python train.py --model="image classifier" --targets=["object"] --norm="rmsnorm" --hidden_act="swiglu" --bias="all" --inner_norm=false --width=128 --init="kaiming_normal" --muon_scale="match_rms_adamw" --final_lr_fraction=0 --warmup_steps=990
Rows from block 3 of a small image classifier, named by matrix and row number. Rows with one number belong to one neuron. Each number is 128 + 32 x the weight over its row's rms, rounded and kept within 0 to 255. All counts start at 0.
After each neuron's rows are labels from the 100 images, of 14848, where the neuron reaches its largest size: "patch colour" is the nearest of a few named colours to the mean colour under the peak. Only what is clearly more common there than usual is listed. The data: crops of objects in photos (Visual Genome). In brackets: how many of the 100.
# gate: MLP gate (model.blocks.3.mlp.gate.weight, 512x128), inputs 0-127
# fc1: MLP up (model.blocks.3.mlp.fc1.weight, 512x128), inputs 0-127
# fc2: MLP down (model.blocks.3.mlp.fc2.weight, 128x512, transposed), outputs 0-127

gate.449 [129 121  71 131 119 140  78  85 168 117 125 161 154  80 148 104 134  86  90 101 118  64 124 115  55 134 136 109  76 162 112 114 155 120 162 151  88 154 149 135 113 120 173  79 148  72 121 133 136 139 111 121 179 131 131 113 118 171 163 203  70 104  82 105 183 110 197 140 141 107 139 138  94 139  92 116 161 152 139 162 148  94 166 159 129 127  84 172 181 141 173 141 186 132 189 167 110 108  88 130 119 128 107 152  82  66 147 150 157 109  79 120 128 131 144 117 106 136 107 109 179 121  94 118  81 147  44 125]
fc1.449 [101 134 147 114 162 160 109  87 110 158  99 185 150 152 112 173 122 229 126  50 110 164  99 111 137 185  98  93 136 131  75  73 134 134 162 107 110 172 130 120 146 200 138 155 140 140 101 135  77 114 162 147 139 124 152 153 129 152 146 126 115 111 157 101  81 143 113 164 133 165 110  95 129  97 178 131 149  50 123 135 111 156 105 126 145 120 104 162 187  82 110  47  77 107 143 108 157 175 172 144 160 131 175 115 106  89 139 127 112  90 132 191 188 165 161 109 148 123 144 133  97 134  75 124 156 132 144 158]
fc2.449 [145 123 105  95  94 101 147 122  59 155 146 125 186 122 162 130  79 156 177 181 142 137 183 123 169 107 135  62 131 138 218 181 170  75 114 120  99 101 153  92 137 113 156 107 113  94 154 131 147 111 170 104  84 187 108  77 117 145 118  77 109 172 125  77 164 126 103 173  83 152 105 170 134 131 169  93 142 109 135 144 128 150 153  90 133  74 156 141 104 102 100 124 123 196  73 157  67 116 117 113 127 138  79 132 135 162 127 120 155 150 117 189  93 152 138 111 163 127 187  93 105  88 152 113 143 146  92 107]
patch colour: grey (67)

gate.414 [116  90  72 145 132 141 191 155 180 126 168 140  70 109  24 138 187 130 105 120  57 120 115 130 122 129 125 110  93 137 116 156 147 183  98 123 116 147  90 155 158 143 131 118 169 145 133 100 135 104 108 101  72  90 146 135 184 114 127  92 171 137 122 130 100  41 111 169 131 150 120  75 105 190 167 100 125 181  93 121 144 153 148 105  82 140 115 139 117 125 184 156 139 100 120 117 171 175 139 119 147 178  95 100 152 167  95 170 134 145 180 138 142  89 133  68 101 139 143 108 197 106 141 138  96 143 134 164]
fc1.414 [136 116  98  87 126 176 125 119 164 182 164 131 120  93 126 135 118 147  77  77 146 126 136 174 181 106 120 133 124 137 108 108 128 119 152 143 129 111 163 114 125 155 134 122 116  52  70 130 103  70 152 163 115 203 115 154 115 157  81 127 160 106  87 161  95 189 105 128  68 106 147 110 131  93 196 116 174 110 125 147 148 137  56 112 157 112  93 106 100 121 126 178 139 128 164 137 179  98 128 115 106 136  97 189  70  89 118  99 160 149 126 157 150 176 109 134  71  48 146  97 142 189  98 183 114  93 105 104]
fc2.414 [112 148 182 123 100 123 134 128 127 130 148 120 139 132 145 130 120 199 110 131 128  78 136  83  98  87 127 103 110 192 190  33 141 148 118 126 146 116 110 138 120 119  90 104 156 127 161 109 127 130  45 110 146 118 178 135 184 141  69  58 160 149 160 133 111  44  91 161 125  74 100  52 190 108 105 148 107  99 127 146 159 134 134 180  66 134 121 118 131 107 166 119 161 128 128 190 160 128  86 105 162  79 113  78 125 122 135 115  86 116 154 176 157 111 135 134 128 130 114 101 122  88 150 130 169  99  81 157]
patch colour: white (90)

gate.281 [115 144 129 123  62  90 114 119 116 134 153 149 142 151  96 116 166  95 146 125  60  85  44  88 147 130 138 111 190 196 112 147 170 111 103  98 180 152 167 147  94 155 127 102 167  91 178 116 112 171  96 136 113 108 133 167 146 160  83  93  90 127 108  90 136 137 134  99 103 117  83 171  55  97 179 113 110 117 143 101  92 130 142 114 171 158 111 142 143 180  85 147 144 131  93 183 128 197 197 163 107 126 114 151  65 113 141 104 137 109 172 182 123 141  97 147 128 161  76 151 182 127 139 147 103 148 123 109]
fc1.281 [120 143 135 136  94 158 108 142 149 139 126 122 116 164 137 101 182 184 129  66 201  78 126 145  59  64 158 106 121  76  39  97  83 103 120 130 133 138 147 146 141 120 127 146 147 101  58 160 101  97 151 112 100  75  70 133 112 154  87 138 122 162 149 154 154 138 139 150 181 122 177 163 179 139 112 133 115 141  73 106 114 129 104 160 153 182  67 114 178 166 167 129 137 118 147 164 113 128 139  81 169 133 112 107  73 152 107 103 161 148 113 193 108 177 125 124  88 113 152 135  96 154  80 104 116 159 169 117]
fc2.281 [109 141 145 126 162 147 144 119 152  79 158  96 165  94  72 148 106  99 102  94 135 101 181 126  95  77 128  86 162 132 120 119 127 146 152 154 132 163 115  89 113 140 135 124 111 147 109 124 125  51 106 137 120  84 106 114 164 102 159  99 117 127 149 133 166  90  82 145  90  87 152  94  73 205  80 187 112 160 139 153 172  85 110 116  60 143 184 158 115  33 141  98 113 174 152  93 113  62  91 154 146 106 138 132 100  30 131 147 114 114  70 155 144 104 153 115 158 129 144 110  94 134 135 122 145 173 105 133]
patch colour: white (36)

gate.434 [162 138 113 183 153 138 124 119 151 146 126 102 102 113 164 147 174 183 189 134 147 144 111 119 114  89 129 153 142 118 115 179 108 154 129 129 124 150 155 118 143 152 157 113 103 132 140  82 124 158  97 189 135 103 153 175  87 170 144 147  96 111  95 147 106 108 128 143 136 162 179 116 145 128 171 128 177  54  90 143 193  87 103 133 102 112  77 150 118 132 202 159 109 179 203  91 138 110 161 164  94 200 170  90 128 141 110 140 123 150 145 125 121 123 104  92 110 193 113 153 206 156 183  99 145  82  72 172]
fc1.434 [157 116 103 187 107  79 124 126 155  77 160 100  80 140 145 153 175  90 157 174 124  81  92 112  56 131 124 125 115 143 115 132 159 173 127 146 142 112 124  98  77 134 170 135 145 105 118 127 117 137 124 150  89 115 164 179  93  99 132 102 103 148 130 132 140 131 158 142 156 152 116  92 112  68 116 186 184 105 164  78 153 113 127  99 139 111  71 125 110 124 140 103 125  71 186 143 153 131 173 171 182 144 145 122 135  99  44 186 156 147 110 208 170  68 135  83 134 162 151 179 143  75  90 116 111 108 153 162]
fc2.434 [ 76 123 118  91 181 118 125 101 124 104 162 100 137 127 153 192 143 158 145 109 147  98 136 108  70 108 137 107 117 137 157 175 113 101 199 133 146 121  66 167 141 127 102 126  89 163 157 162 151 164 154  76 181 126 160 117  81  91  95  40  96 149 164 121  82 155  94 175 114  95  96 146  99 138 123 137 117 101 150 127  82  90 116 132 145 120 194 115  93 121 124 108 132 142 125 108 218  81 129 119 121 130  68 119 121 152 127 107 102 199 190 143 170 133  74 101  99 147 159 128  70  75 129 153 151 131 146 149]
patch colour: brown (71)

gate.322 [153 104 171 134 161  87 163 124 122  82  66 126 168 121 178 123  87 161 133 179 106 162 155 158 149 100 154 110 100 154 130 177 191 100 139 151 161 193 136 148  93 116 120 161 100 109  68 114 198 123 177 170  69 101 180 106  79 120 121 109  78 134 107 117  72 141 108 165 155 173 164 193 130 132 116 128 162 101 154 144 115  94 122 136 139 120 171 119 134  73 143 165 124 116  93 142 113  85 105 150  93 147 110 127  98 109 170 177  88 147 189 119 224 110 174  95 135 140 166 148 119 137 135 131 125 145 127 143]
fc1.322 [131 121 166 186 147 171 114 138  95 115 114  93 127 178  99 163 126  78 161  73 153 183 138 148 174 103 185 163 153 132 148 104 124  80 174 112 136 202 109  87 146 121  99 164 192  69 154 126  84 114 143 125 195 158  53 159  90 174 111 155 191 158 111  90 121 143  94  99 115  84 156 166  86 201 122 113 121 109 130 123 131 101 123 123 157 140 109 172  98 135 131 182 170 134 119  87 133 141 122  99 124  87 120 160 135 113 119 120 127 171 123 144  96 121 166 146  88 134  91 121 179 125 122 164 147  54 148 118]
fc2.322 [ 99 146 105  92  93 129 152  90 125 175  95 126  92  83  98 127 122 100 121  93 110 146 134  94  91 170 155 149 167  99  50 125 154 181  92 134 169 113 142 129 136 122 179  92 113 151 106 171 181 133 113 148  93 170 215 127 132  89 109 104 194 155 131  35 144 111 142 120  84  94 131  48 139 133 115 108 127 159 140 154 142 152 128 135 137 142  66 129 115 149 106 168 132 135 156 149 133 135 141 180  94 123 117 132 162 121 114 118  81 129 179 121 138  86  97  58 159  98  79 168 116  94 170  69 100  75 127 129]
patch colour: brown (63)

gate.117 [150 157  78 143 122 172  81 159 113 190 138 120 173 102 160  50  99 136 177 120  38 157 100 125  78 127  97 125 108 115 131 166 119 152 160 134 122 128  94 129 142 111 138 177 122 135 115 145 151 115 144 102 117 128 146 236 164  48 105 117 121 124 171 146 165 112 119 146 133 152 139 134 143 107 125 132 140 156 115 125 173 108  93 122 125 100 137 133  80 107 150  95 150 104  76 126 172  31 107 120 175 186 113 140 132 151 119 119 191 134 176 108 127 145  91 125 129 135  54 112  85 114 148 164 146 102 178 158]
fc1.117 [120 129 116 137  99  75 173 131 162 151 125 182 122 101 119 187  96 141 121 133 115  82 157 141  75 215 158 191 129 125 163 119 128 137 119 129  99 155 206 141 171 164 109 109 170 112 150 117 136 116 150  97 154 110 100 145 132  76  92 174 144 199 142 102 141 154 124 117 128 119 121 179  61 139 111 176 147 151 131  95 117 124  93 116 106 125 147 196 154  85 183 121 137 108  67  78 143 135 102 140 119 173 168 190 155 117 143 136 136 130 155 114 145 206 169 141 105  94 178 154 157 127 111 173 135  64 140 154]
fc2.117 [132 156  99 128 109 117 105 122  89 155  58  65  93 168 141  69 113 195 151 137  92 226 135 149 167 136 131 138 162 133  96 114 129 139 131 181 180  90 110 142 181  95 148 151 164 144 115 144 171 119  91 122 106  85 118 109 161 158 191 124 173 106 151  60 189  64 133 112 118 109  95 131  95 104 166 130  90 111  82 131 201  89 117 153 132 130 111 104 114 122 122 105 141 135 130 197 116 176 122 117 155 127  83  82  95 156 123  72 116 145 163 163 130 178 103 103  94 142 124 100 114 109  90 121 110 130  99 135]
patch colour: grey (64)

gate.183 [ 81  91 111 152 146 177 109 132 148 105 158 127 114 158 199 134  66  95 126 148 115 115  86 106 154 115 150 162 173 140 122  79 149 108 105  96 109 168  97 125 138 107 116 105 130  84 172 138 139 130  96 156  45 125 145 122 142  66 140 146  98  94 141 120 184 176 132 137 185 117 121 142 100 158 123 140 133 198  88 102 153 174 139 164 147 157 146 145  81 112  61 117 141 112 132 153 182  76 178 137 119  97   8  83 111 127 125 129 125 129 165 134  91 162 127  76 146 143 115 151 156 111  93 154 152  84 175 109]
fc1.183 [129 111 150 171 146 105 185 131 173 136 109 104 128 124 156 169 145  91 117  85 189 167 160 164 125 140 141 142 188 116 185 126 202 172 136 104  81 179 116  92 165 133 120  93 156 160 161 157 153 191  71 148 146 118  64 121 142 110 136 160 112 150 162 141 122 103 139 108  88  99 166  72 143 124 144 138 102 123 106 148 155 167 166 143 135 129 147 120 132 106 136 151  58 178 177 108  68 104 150 134  45 114 116  89 157 150 120 171 124 135 188  97  67 106 156  90 112 130  96 176 123  79 132 124 143  74 135 136]
fc2.183 [106 154 159 132  90 112 133 129 148  79  98 128 165 132 173  96 112  81 157 105  98 168 136 127 169  25 112  65 156 156 122 174 130 104  88 125 140 184 108  92  79 155 192 107  83  91 154  99  74  98 190 184 124  94 132  89 162 136 105 149 138 137 151 158 132 131 130 207 150 169 116 127 137 137 155 125 136 119 103  80  83 188 170 129 158 118 186 139 137 150 110 104 127 116 100 146 137 119 109 136  91 131 126  84 172 139 147 102 149 139  91 176 164 116 111  30 144  99 129 143 162 108 154 115 127  96 108 117]
patch colour: white (53); pink (25)

gate.437 [145  89 142  99 139 168  80  84  80 122  79 106 134  94  76 135 205 155 134  79 116 105 126 118 114 100 152 116  79 119 127 119 151  95 156 112 176 125 111 155 159 121 134  96 211  98 170  96 102 106 137 158  80 128 123 152 137 150 135  98 114 138  94 105 109  86 172 154 107 169 140 182  85  98 178  99 112 153 105 122  86 127  98 114 178  82  82 135  65 106 103 125 149 114  92 108 134 112 178 149  65  44 131 127  73 150  86 148  43 147 132  88 146 140 119 112 113  86 137 111 126  99  78 152 140 129 156 115]
fc1.437 [146 119 167 167 162 178 141 105  68 107  68 112 120 134 117 103 120 114 148  80  85 118  70 156 121 109 109 135  92  94 134 155 159 101 121 146  87 125  96 168  64  99 135 119 131 165 144  92 171 156 154 120 117  85 116  88 158  75  84 141 116 121 164 117 122  84 108 150 124 134 141  76 153 140 144 147 106 162 148 117 109 132 161  87 160 119  52 122 164 200 136 149 150 142 118  68  87  63 160  77  77 165 122 131 122  87  88 119 103  91  67 148 129 171 148 140 136  99 120 156 143  97 119  76 143  63  73  72]
fc2.437 [ 93 141  75 159 132 127 106 136 169  95  92 192 136 122 105 143  93 144 137 168  86 127 108 119 131 246 140  91 163 114 143 128  77 179  93 127 113 143 143 128 158 133 136 177 124 141  92 166 177 118 110 123  84 134 156  87 129 112  85  76 157 107 149 154  85 169 134 131 132 166 126  80 150 121 108 152  68 128 154 131 172 185 145 199 137 123 144 155 144 131 194 134 159 126 175 151 139 145 114  97 149  97 149 110 142 193 129 121 195 113 151 174 119 137 102 164 164 162  76 137 126 161 177 131  82 130 121 193]
patch colour: white (34)

gate.428 [146  93 130 152  92 173  77 179 169 152 134 214 113 135 134 147 162 125 121 151  99  63 132 136 128 105 133 154 117 142 150 165  94 154  93 176 201 132 143 109 146 162 117 130 154  85  90 121  84 115  91 133 158  70 183 159 170  66 125 126 126 123 166 165  67 140 105 137 110 173 187  95 150 123 123  54 139 160 138 113 119 173 127 152 123 109 118 156 107 154 115 133 161 145 164 173 162 159 170 135 111 111 131  79 177 132 109 132 140 160  97 148 131  79 122 144  84  67 100 191  75 109 108  88 125 161 171 128]
fc1.428 [147  99 122 163 147  99 122 137 136 196 146  79 130 172 189 129 140 130 134 171  99  79 164 109 107 123 137 195 135 158 131 191 120 113 106 132  78  72 135 196 170 127 154 145 113 146 133 202 101 151  89 149 174  78 125 123 148 125 162 124 118 139 152 163 142  99 140 194 219 106 160 112 160  67 163 141 125 180 150 111 162 139 116 147 152 124 134 154 137 145 148 154 141 115 119  94 156 124 143 148 188 103 157 111  95 118 139 188 171 134  87 100  80 144 119 197 154 139 156 102 135 166 155  85 117  84 142 178]
fc2.428 [131 144 129 115 177 110 191  95 144  78 105 106 115 135 144 105 103 124 151  42 152 164 175 118 134  97 161 109  95 167 108  85 144  91 228 123 118 182 125 114 184 101  98 128 131 120 155 120 129 127 150 127 115 174 105 104  81 163 136 154 135  74 107 179 188 167 148 107 131  94 140 113 127 152 105 126 113 173 145 159 127 108 134  96 124 124 132  87 163 116  87 113  99 184 147 140 118 169  92 178 110 125 121 193 166 195 133  88 147 168 157 131 159 138  89 123 117 190 120  90 157  78 154 127 119 180 150  61]
patch colour: grey (66)

gate.301 [115 166  96 136 115 205  97  93  90 139 152 127 103 164 125 118  73 110 109 155 120 139 119 165  82 127 149 153  93  99  50 141 127 190  68 151  48 130 103 128 183 129 184 158 120 140 188 144 143 132 143 107  47 102 166 149 132  96 121 171  94 182 134 145 165 144 132 160  99 138 161 109 156 160 154 160 164 123 167 169 188 168  51 122 121 119 132 125 136 135  78 130 164 144  66 123 140  97 102 125 144 197 146 125 116 149 100 122 132 133 144 115 169 124  95 104 177 148 161 110 138 136 112 122  99 110  83 176]
fc1.301 [158 112 113 105 130 137 139 113 101 184 130 133 120 148 155 163 194 116 140 153 135 104 107 187 176 128  99 179  70 131 166 177 135 114  65 182 141 109 143 109  96 163 148 180 135 144 172 133  95 147 142 122 171 144 126 162  88 128 142 213 144 142 127  98 117 142 125 125 128  71 142 127 106 191 151 110 156 119 168 149 141 189 158 157 136 122 158 102 126 144 113 102 109 159 112 136 135  90  88 151  89  76 160 150 161 172 133 149 181  91 178 154 149  64 106  95 140  88  72 107 126 142 215  78  95 177 155 114]
fc2.301 [ 92 179 100 144  98 131 122  84 131  67 153 136 117 108 177 129 142 133 121 126 139 103  90  91 185 129 116 147 148 150 130  76 153  89 135 131 135 255 175 144 174 123 116 104 131 177  73 111 152 136 161 138 153 129 130  88 153 123  82  79  75  82 164 168 146 129 117 108 109 100 159 177  61  62 146 131 115 173 119 114 148 141 149 132  90 172 112 140  88 130 109 149 148  86 137 153 125 162 120  97 143  90  74 127 125  78  96  92  92 155 101 148  90  71 180 146 107 115 126 114 143  84  66 154 131 131 151 149]
patch colour: white (32)

gate.439 [ 95 160 117 132 177  45 134 140 187 139 164 159  99 167 130 108 133 131 154 115 114  95  97 113  60 116 202 162 161 109 160 154 132 119 124 122 168 116 141 132 144 179 106 116 134 136  72 178 161 131  94 103 149 102 111 106 173  78 161  70 125  76 152 122 153 139  89  93 105  65 160 166 146 122 146 175  75 140 116 169 105 157  99 104 187 148 131 161  70 133  99 130 149 161 148  95 110  77 138 149 166  67 155 108 101 102 118 166  90 113 141 165 108 128 134  36 110 147 127 165 156 127 108 112 147  88 145  99]
fc1.439 [176 175 103 170 152  96 162 146 129 131 157 183  99 138  99 124 100 126 131 111 100 104 110 144 134 134 216  74  88  96 125  94 119 139 182 155 160 136 106 133 128 123 151 114  92  94 138 119 141 145 119 128  90  97  98 176  99 112 197 185 172 128 109  81  84 141 144 123 119 131 145 153 135  86  96 226  97 158 123 162 112 136 133  83 124 134 119  89  73  97 112 131 160 181  84 114  69 104 122 128  92 150 109 196 130 154 133 145 197 135 118 132 181 130 206  67 146 117 178  96 143 122 149 124 153  86 121 132]
fc2.439 [111 108 100 133 144  72 142 164 150 136  92  99 161 140 134  66 153 166 142 190 172 175 101  81 102 120  53  73 160 116 163  88 139 145  94 114 143 146 144 192 128 144  96 110 162 190 107 129  92 113 129 121 150 120 120 146 132 165 122  98 177 139 129 125 130 112 212  93 117 150 170  99 143 148 141 136 120 169  51 131 105 141  82  83 131 139 128 170 119 134 146 144 104 151 124 101 135  74 130 153 190 115 171  70 143 143 105 121 106 111 169 162 107 115 170  71 161 143 121 122 185 141  80 103 198  70 106 121]
patch colour: grey (74)

gate.293 [161 118 176 142 139 133 101 148 194 147  78 179 127 153 121 114 105 150 127 131 134 128 125 142 127 150 123 124 106  95 112 148 112 102 126 110 119  83 165 172 175 124 149 144 142 164 126  98 160 161 115 109 159  75 125 112  58  89 142  73 121  96 155 134 210 108  73 142 153 152 196 110 105 138 145 143 135 179 118  96 132 127 148  58 110 131 156 146 105 142 170  98 176  97  65 149 104 173 102 137 116  98 141 137 108  97 122 124  51 126 113 138 108  70 148 107 176  97  59  86 169  87 101  68 130 200  77 128]
fc1.293 [112 155  98 112 116 144 168 160 125 123 118 157  70 124 157 101 136 143 157  69 193  92 107  95 128  83 195  68 117 125 151 155 144  95 134 131 104  84 169  87  93 167 131 153 128 159 131  99 108 100 111 148 112 182 119 117  56 120 132 131 126 159 100 166 110 155  94  94 139 167 101 114 134 128 136 108 174 179 126 144  97 132 126  88 104 157 145 123 105  92  98 135 131  90 108 112  42 124 132 100 167 185 112 223 126 139  19 111 163 102  81 125 147 143 111 219 113 146 116 107 112 130 134 129 141 138 108 128]
fc2.293 [198  73 141 175 153  99 103 148 214  74 106 109 146 120 166 124  93 171 114 170 120 126 153 145 106 145 160 122 112 153 106 114 118 160 156 110 147 157 138 129 104  66 180 104 142 137 166  99 111 130 141 151 129 134  95 101 104 167 146 137 116 136 159  51 114  55 110 140  86 110 183 111 184 133  94 115 143 109 111  86 166 109 136 108 111  86 141 136  75 161  94 117 133  66  93  74  70 121 112  73  86 165 138  96 135  98 148 137 107 151 105 185  77 158 141  98 158 170 138 102 104  79 111  69 157 145 105 119]
patch colour: black (60)

gate.424 [ 92 145  77 155 121  73 116 121 155 191 210 125 137 106 131 155 150 141 113 144 123 150 167 102 138 145  93 185 120 159 149  85  52  98 178  87  74 106 105 187 131 139 109  85 135 119 122 106 145 146 189  67 121 142 114 111 120 105 171  58 158  82 141 135 129 126  72 115 113 102 133 136 151 120 112 110  54  87 100 125 140  90 112 104 155 122 140 160 113 140 118 113 144 108 136 121 152 110 196 165 176  87  78 118 195 116 109 101  93  91 141 126 147 110  81 107 142 122 127 148  86  63 162 138 137 164 105 183]
fc1.424 [204  29  88 172  99 119 140 170 151 160 129 125 100 113 126 149  91 161  77 121 160 119 120 216 132  48 108 135 121 161 131 138 158 113 164 150 107 143 118  89 103 134 107  78 140 154 122 186 137 107 137 137 137 111 124 182  75 192 157 134  76 144 108 142 137 142 124 138 115 119 178  91 144 107  98  93 139 122 157 100 111 110  94  98 109 171 136 167 103 142 108 187 121 152 172  71 113  75 121 108 147 145 126 122 124 120 129 170 130 101 108 168 137 196 182 193  64 129 100 119 128 156 120 105 136  81 121 129]
fc2.424 [ 89 210  99 121 147  61 110 143 147 120 104  98 161  94 154 112 197 142 126 183 130 148 143 123  79 137 153  79 149 111 138 104   0  96 150 117 121 110 108 186  70 143 122 156  85  91 136 111 132 118 166  92 123 147 151 109 156 134 128 104  97  26 132  96 160 116 106 129 132 129 106 136 153 121 125 139  99  75 181 133  80 114 156  71 143 137 153 128 104  80 159 101  82 141 155 154 138 144 194 142 150 124  79 122 153 104 151 129 100  80 129 108 113 151 115 143 145 117 134 149 121  78 132 149 154  96 144 161]
patch colour: black (37)

gate.52 [ 73 140 171 179 173 105 145 155 123 238 166 162 204 174 118 136  95  79 152 132 103 139 168  72 134  73 102 112 112 175 137 167 111 128 166 113  51  84 143 131 112 115 123 128 131 120 149 106 144 131 127 149 196 132 128 151 132 144 149 167 122 131  67 132  91  85 158 187 114 117 118 144  65 136 139  98  97 139 114 133 117  98 124 169 130  97 136 104  76 185 123 138  89 132 105 143 144 122 133 143 113  53 143 166 143 159 102 118 145  76 108 123 156 163 110 140 114 128 108 192 139 189 156 120 106 181 128 118]
fc1.52 [119 140 131 203 177 124 142 124  87 125 144 148  52 128 132 138 178 101 104 117 152 136 124 167 193 103  85 131  89 116 121 118 186 160 132 131  42  87  77 170 140  92 114 111 116 107 166 150 127 140 146 111 115 119 151 116 131  93 106 185 148 121 156  95 140 125 125 136 143 122 118 155 103 117  99 188 155 131 130 117 150 122 102 158  90 181 160  97  94 115  67 197 142 149 159  96  94  89 184 128 109 152  95 140 101 101 111 108 157  86 124 118 156 173 113 114 185 116  74 158 182 167  96 159 118 179 217 117]
fc2.52 [170 132 136  68 142 178 109  82 138 156 104 120 141  87 175 118  67 103 100 128 138  80  83 173  95 115  84 140 180 133 116 138 110 115 126 167 174 116 167  70 160 128 149 162 176 142 129 104 150 111 151 147 162 181  80 204 117 136  93 120 124 135  91 129 126 123 145 121 115  81 126 113 151 168 176 119 129 115  90 112 133 149 104 130 183 126  98 174 195 134 127  61 115 116 166 165 146 150  85 136 129 152 178 121 131 137 157 150  87 111 135 159  53 163 151 128  98 131  93  92 131  65 128 142 107 210 183 164]
patch colour: brown (64)

gate.80 [144 126 125 101 103 120 125 152 137  84 149 165  91  99 102 102 125  86 156 122 133 124 102 102 143 128 145 102 130 137 127 113  70 105 100 120  67 187 148 121 103 177 168 132 103  91  88 166 146 119  91 151 124 140 126  97 151 146 139 136 117 170 106 148  36  83  83 117 119  72 146 128 124 115 161  69 109  54 141 125 141 172  76  95 111 129 158 144 188 129 172  73 129  73  87 105 145 121 164 113 122 162  95  95 172 170 151  97 142 199 117  91  58  97 119 175 119 149 124  91 190  83 133 141  97 141 129  63]
fc1.80 [200  55 184 128  95 136  96  80 148 100 178 100  61 173 127 167  70  97 168 116  80 129 135 141 120 156 102 114  95 114 127 131 106 125 106 138 150 119 125 146  74 117  80 152 126 158 135 139 148 133 158 116  80 124 141 119 137 104  89  98 108 114 126 126 110  63 125  34 125 136 138 128 136 157 112 151  95 147 165 102 164 130 104 148 110 154 141 199 144  91 138 191  69 118 116 129 105 114 166 166  91 136 138 113 115 151 166 193 162 127 106 129 144  52 189 151  92 159 127 127 173  82 154 178 107 155 108 102]
fc2.80 [101  80 173  59 107 125  94 146  87 115 112 165 115 119  97 123 152 137 135 165  95 134 144 128 138 123 100  53 110 124 123 133 149  60  79 148  85 152 120  70 116 144 127  89 118 115  47 155 116  83 148 137 169 123 123 161 124 119 168 121 124 102 128 145 109 139 127 155 119 218 112 177  87 108 145  73 138 112 177 133 129  92  91 136 171 168 131 161 165 114  93  69  87  63 131 119 109 150 149 125 167  86 164 131 145 196 137  87 125 180 187  68  95 138  83 167 105 124 137  94 149 121 158 166 108 146 145 108]
patch colour: grey (65)

gate.447 [105 100 139 121  97 145 222 134  99 164 181 134 104 161 129 123 161 142 133 123 129 215 127 126 145 150 141 191 167 146 205  90 132 110 133 152  78  78 111 109 150 137  70 200 159 151 215  98 165 136 120 123 107 144 113 147 133 134 133 149 169 105 130  85  93 130 124 117  74 154 170 147 156 127 168 125 158 152 149 124  64 163 117 170 119 205 117 132 114 102 117  91 164 161 141  76 134 160 132  93  76 101 128 122 172 149 117 159 127 174 149 150 146 139 118 109 123 125 121  50 167  99 146 115 128 140 173 120]
fc1.447 [194 174  38 101 121  93 136 148 112 139 134 136 136 123 140 153 137 127 103 131 150  96 129  94 149 134 140  85  80  64 126  94  97  76 132 130 133  91 147 131 181 128 134 120 125 192  76 113  85 126 119 130 157 157 106 168 140 119 165 105 129 112  55 140 154 138 103  95 124 114  71 132  87 178 133 100 165 144 105 152 147 175  83  68 100  68 127 134 178 132 132 108 131 127  50 115 110  55 151 140 162 169 131  77 102  79 114 172 170 114 127  68 174 125 124 163 156  78 116 116 109 107 137 129  94 159  93 161]
fc2.447 [118 123 165 143 144 111 149 115 136 166 103 155 122 117  88 158 102 149 115 102 130  89 127 123  94 109 103 103  84   7 156 146  74 169 125 198 177 120 183 115 138 149  97 167 153 177 137 162 126 179 153 136 111 140 159  96 133 100 162 142 136  88  41 115 156 130  92  88 153 114  87 162 179 136 176 173 129 150  84 133 191 100  85 157 127  82 133 110 112 162 117 131 181 170 118 121 111 137 122 138 129  88  99  88  77  91 142 126 105  61  87  66 138 125  82 133 114 151 112 132  95  98 128 127  96 106 139 117]
patch colour: white (51)

gate.443 [133  99 130 129 211 132 159 167 150 112 184 149 144 170  99 140 133 124 100 169  90 145 103 178 103 101 112 118 106 167 117 133 142 163 152 162 166 123 157 164  92 105 116 122 101 133 120 150 150 143 175 154 102 113 181 142  98 156  96  92  80 128 128 139  92 195 160 117 136 240 137 160 159 148 171 147 162 139 153 106  90 148 133 143 185 110 120 154 100 107 123 150 154 129  97 111  61  86 174 112 125 123 158  95 113 199 119 126 119 155 166 124  66  84 157 102  84 181  98 136 130 194 100 180 113 167 128 154]
fc1.443 [109 137 110  63 136 152 158 184 130 135 183 103 127 145 121 137 107 117 147 135 124 203 112 120 111 177  91 111 125 166 136 111 140 120  85 178  90 188 124 192 151  96 147 142 136 129 133 131 188 102  86 111 109 181  91 108  69 108 127 172 176  56 128 134  55 200 110  83 147 193 112 103 130 138 138 174 180 118 153 122 121 108 106 127  93 110 138 119  93 105 161  81 125 161 135 125  78 144 154 133 105 106  81 109 125 138  70 134 211 141 158  99  91 130  90 125 179 156 128  90 113 157 108  99  91 123 133 125]
fc2.443 [131 102 129  89 150 135  31 104 108 101  82  87 117 115 134 168 108 154  64 119 192 226 136 132 129 143  97 176  85 107 161 102 131 131 157 173 151 112 143 132 119 158 154  96 105 121 111 146 167 147 130 147 136 145 116 130 145 126 122 148 135 125 190  39 182  81 115 132 102 116 120 122 164 122 121 156 110 207 107 157 114 127 135  76 183 112 126  89 143 146 142 104 124 129  99 166 113 128 126 160 131  48 119 193 162 122 130 120 158  98 122 135 100 124 153 119 206  76 189  66 109 116 124 131 143 145 137 118]
patch colour: white (43); pink (37)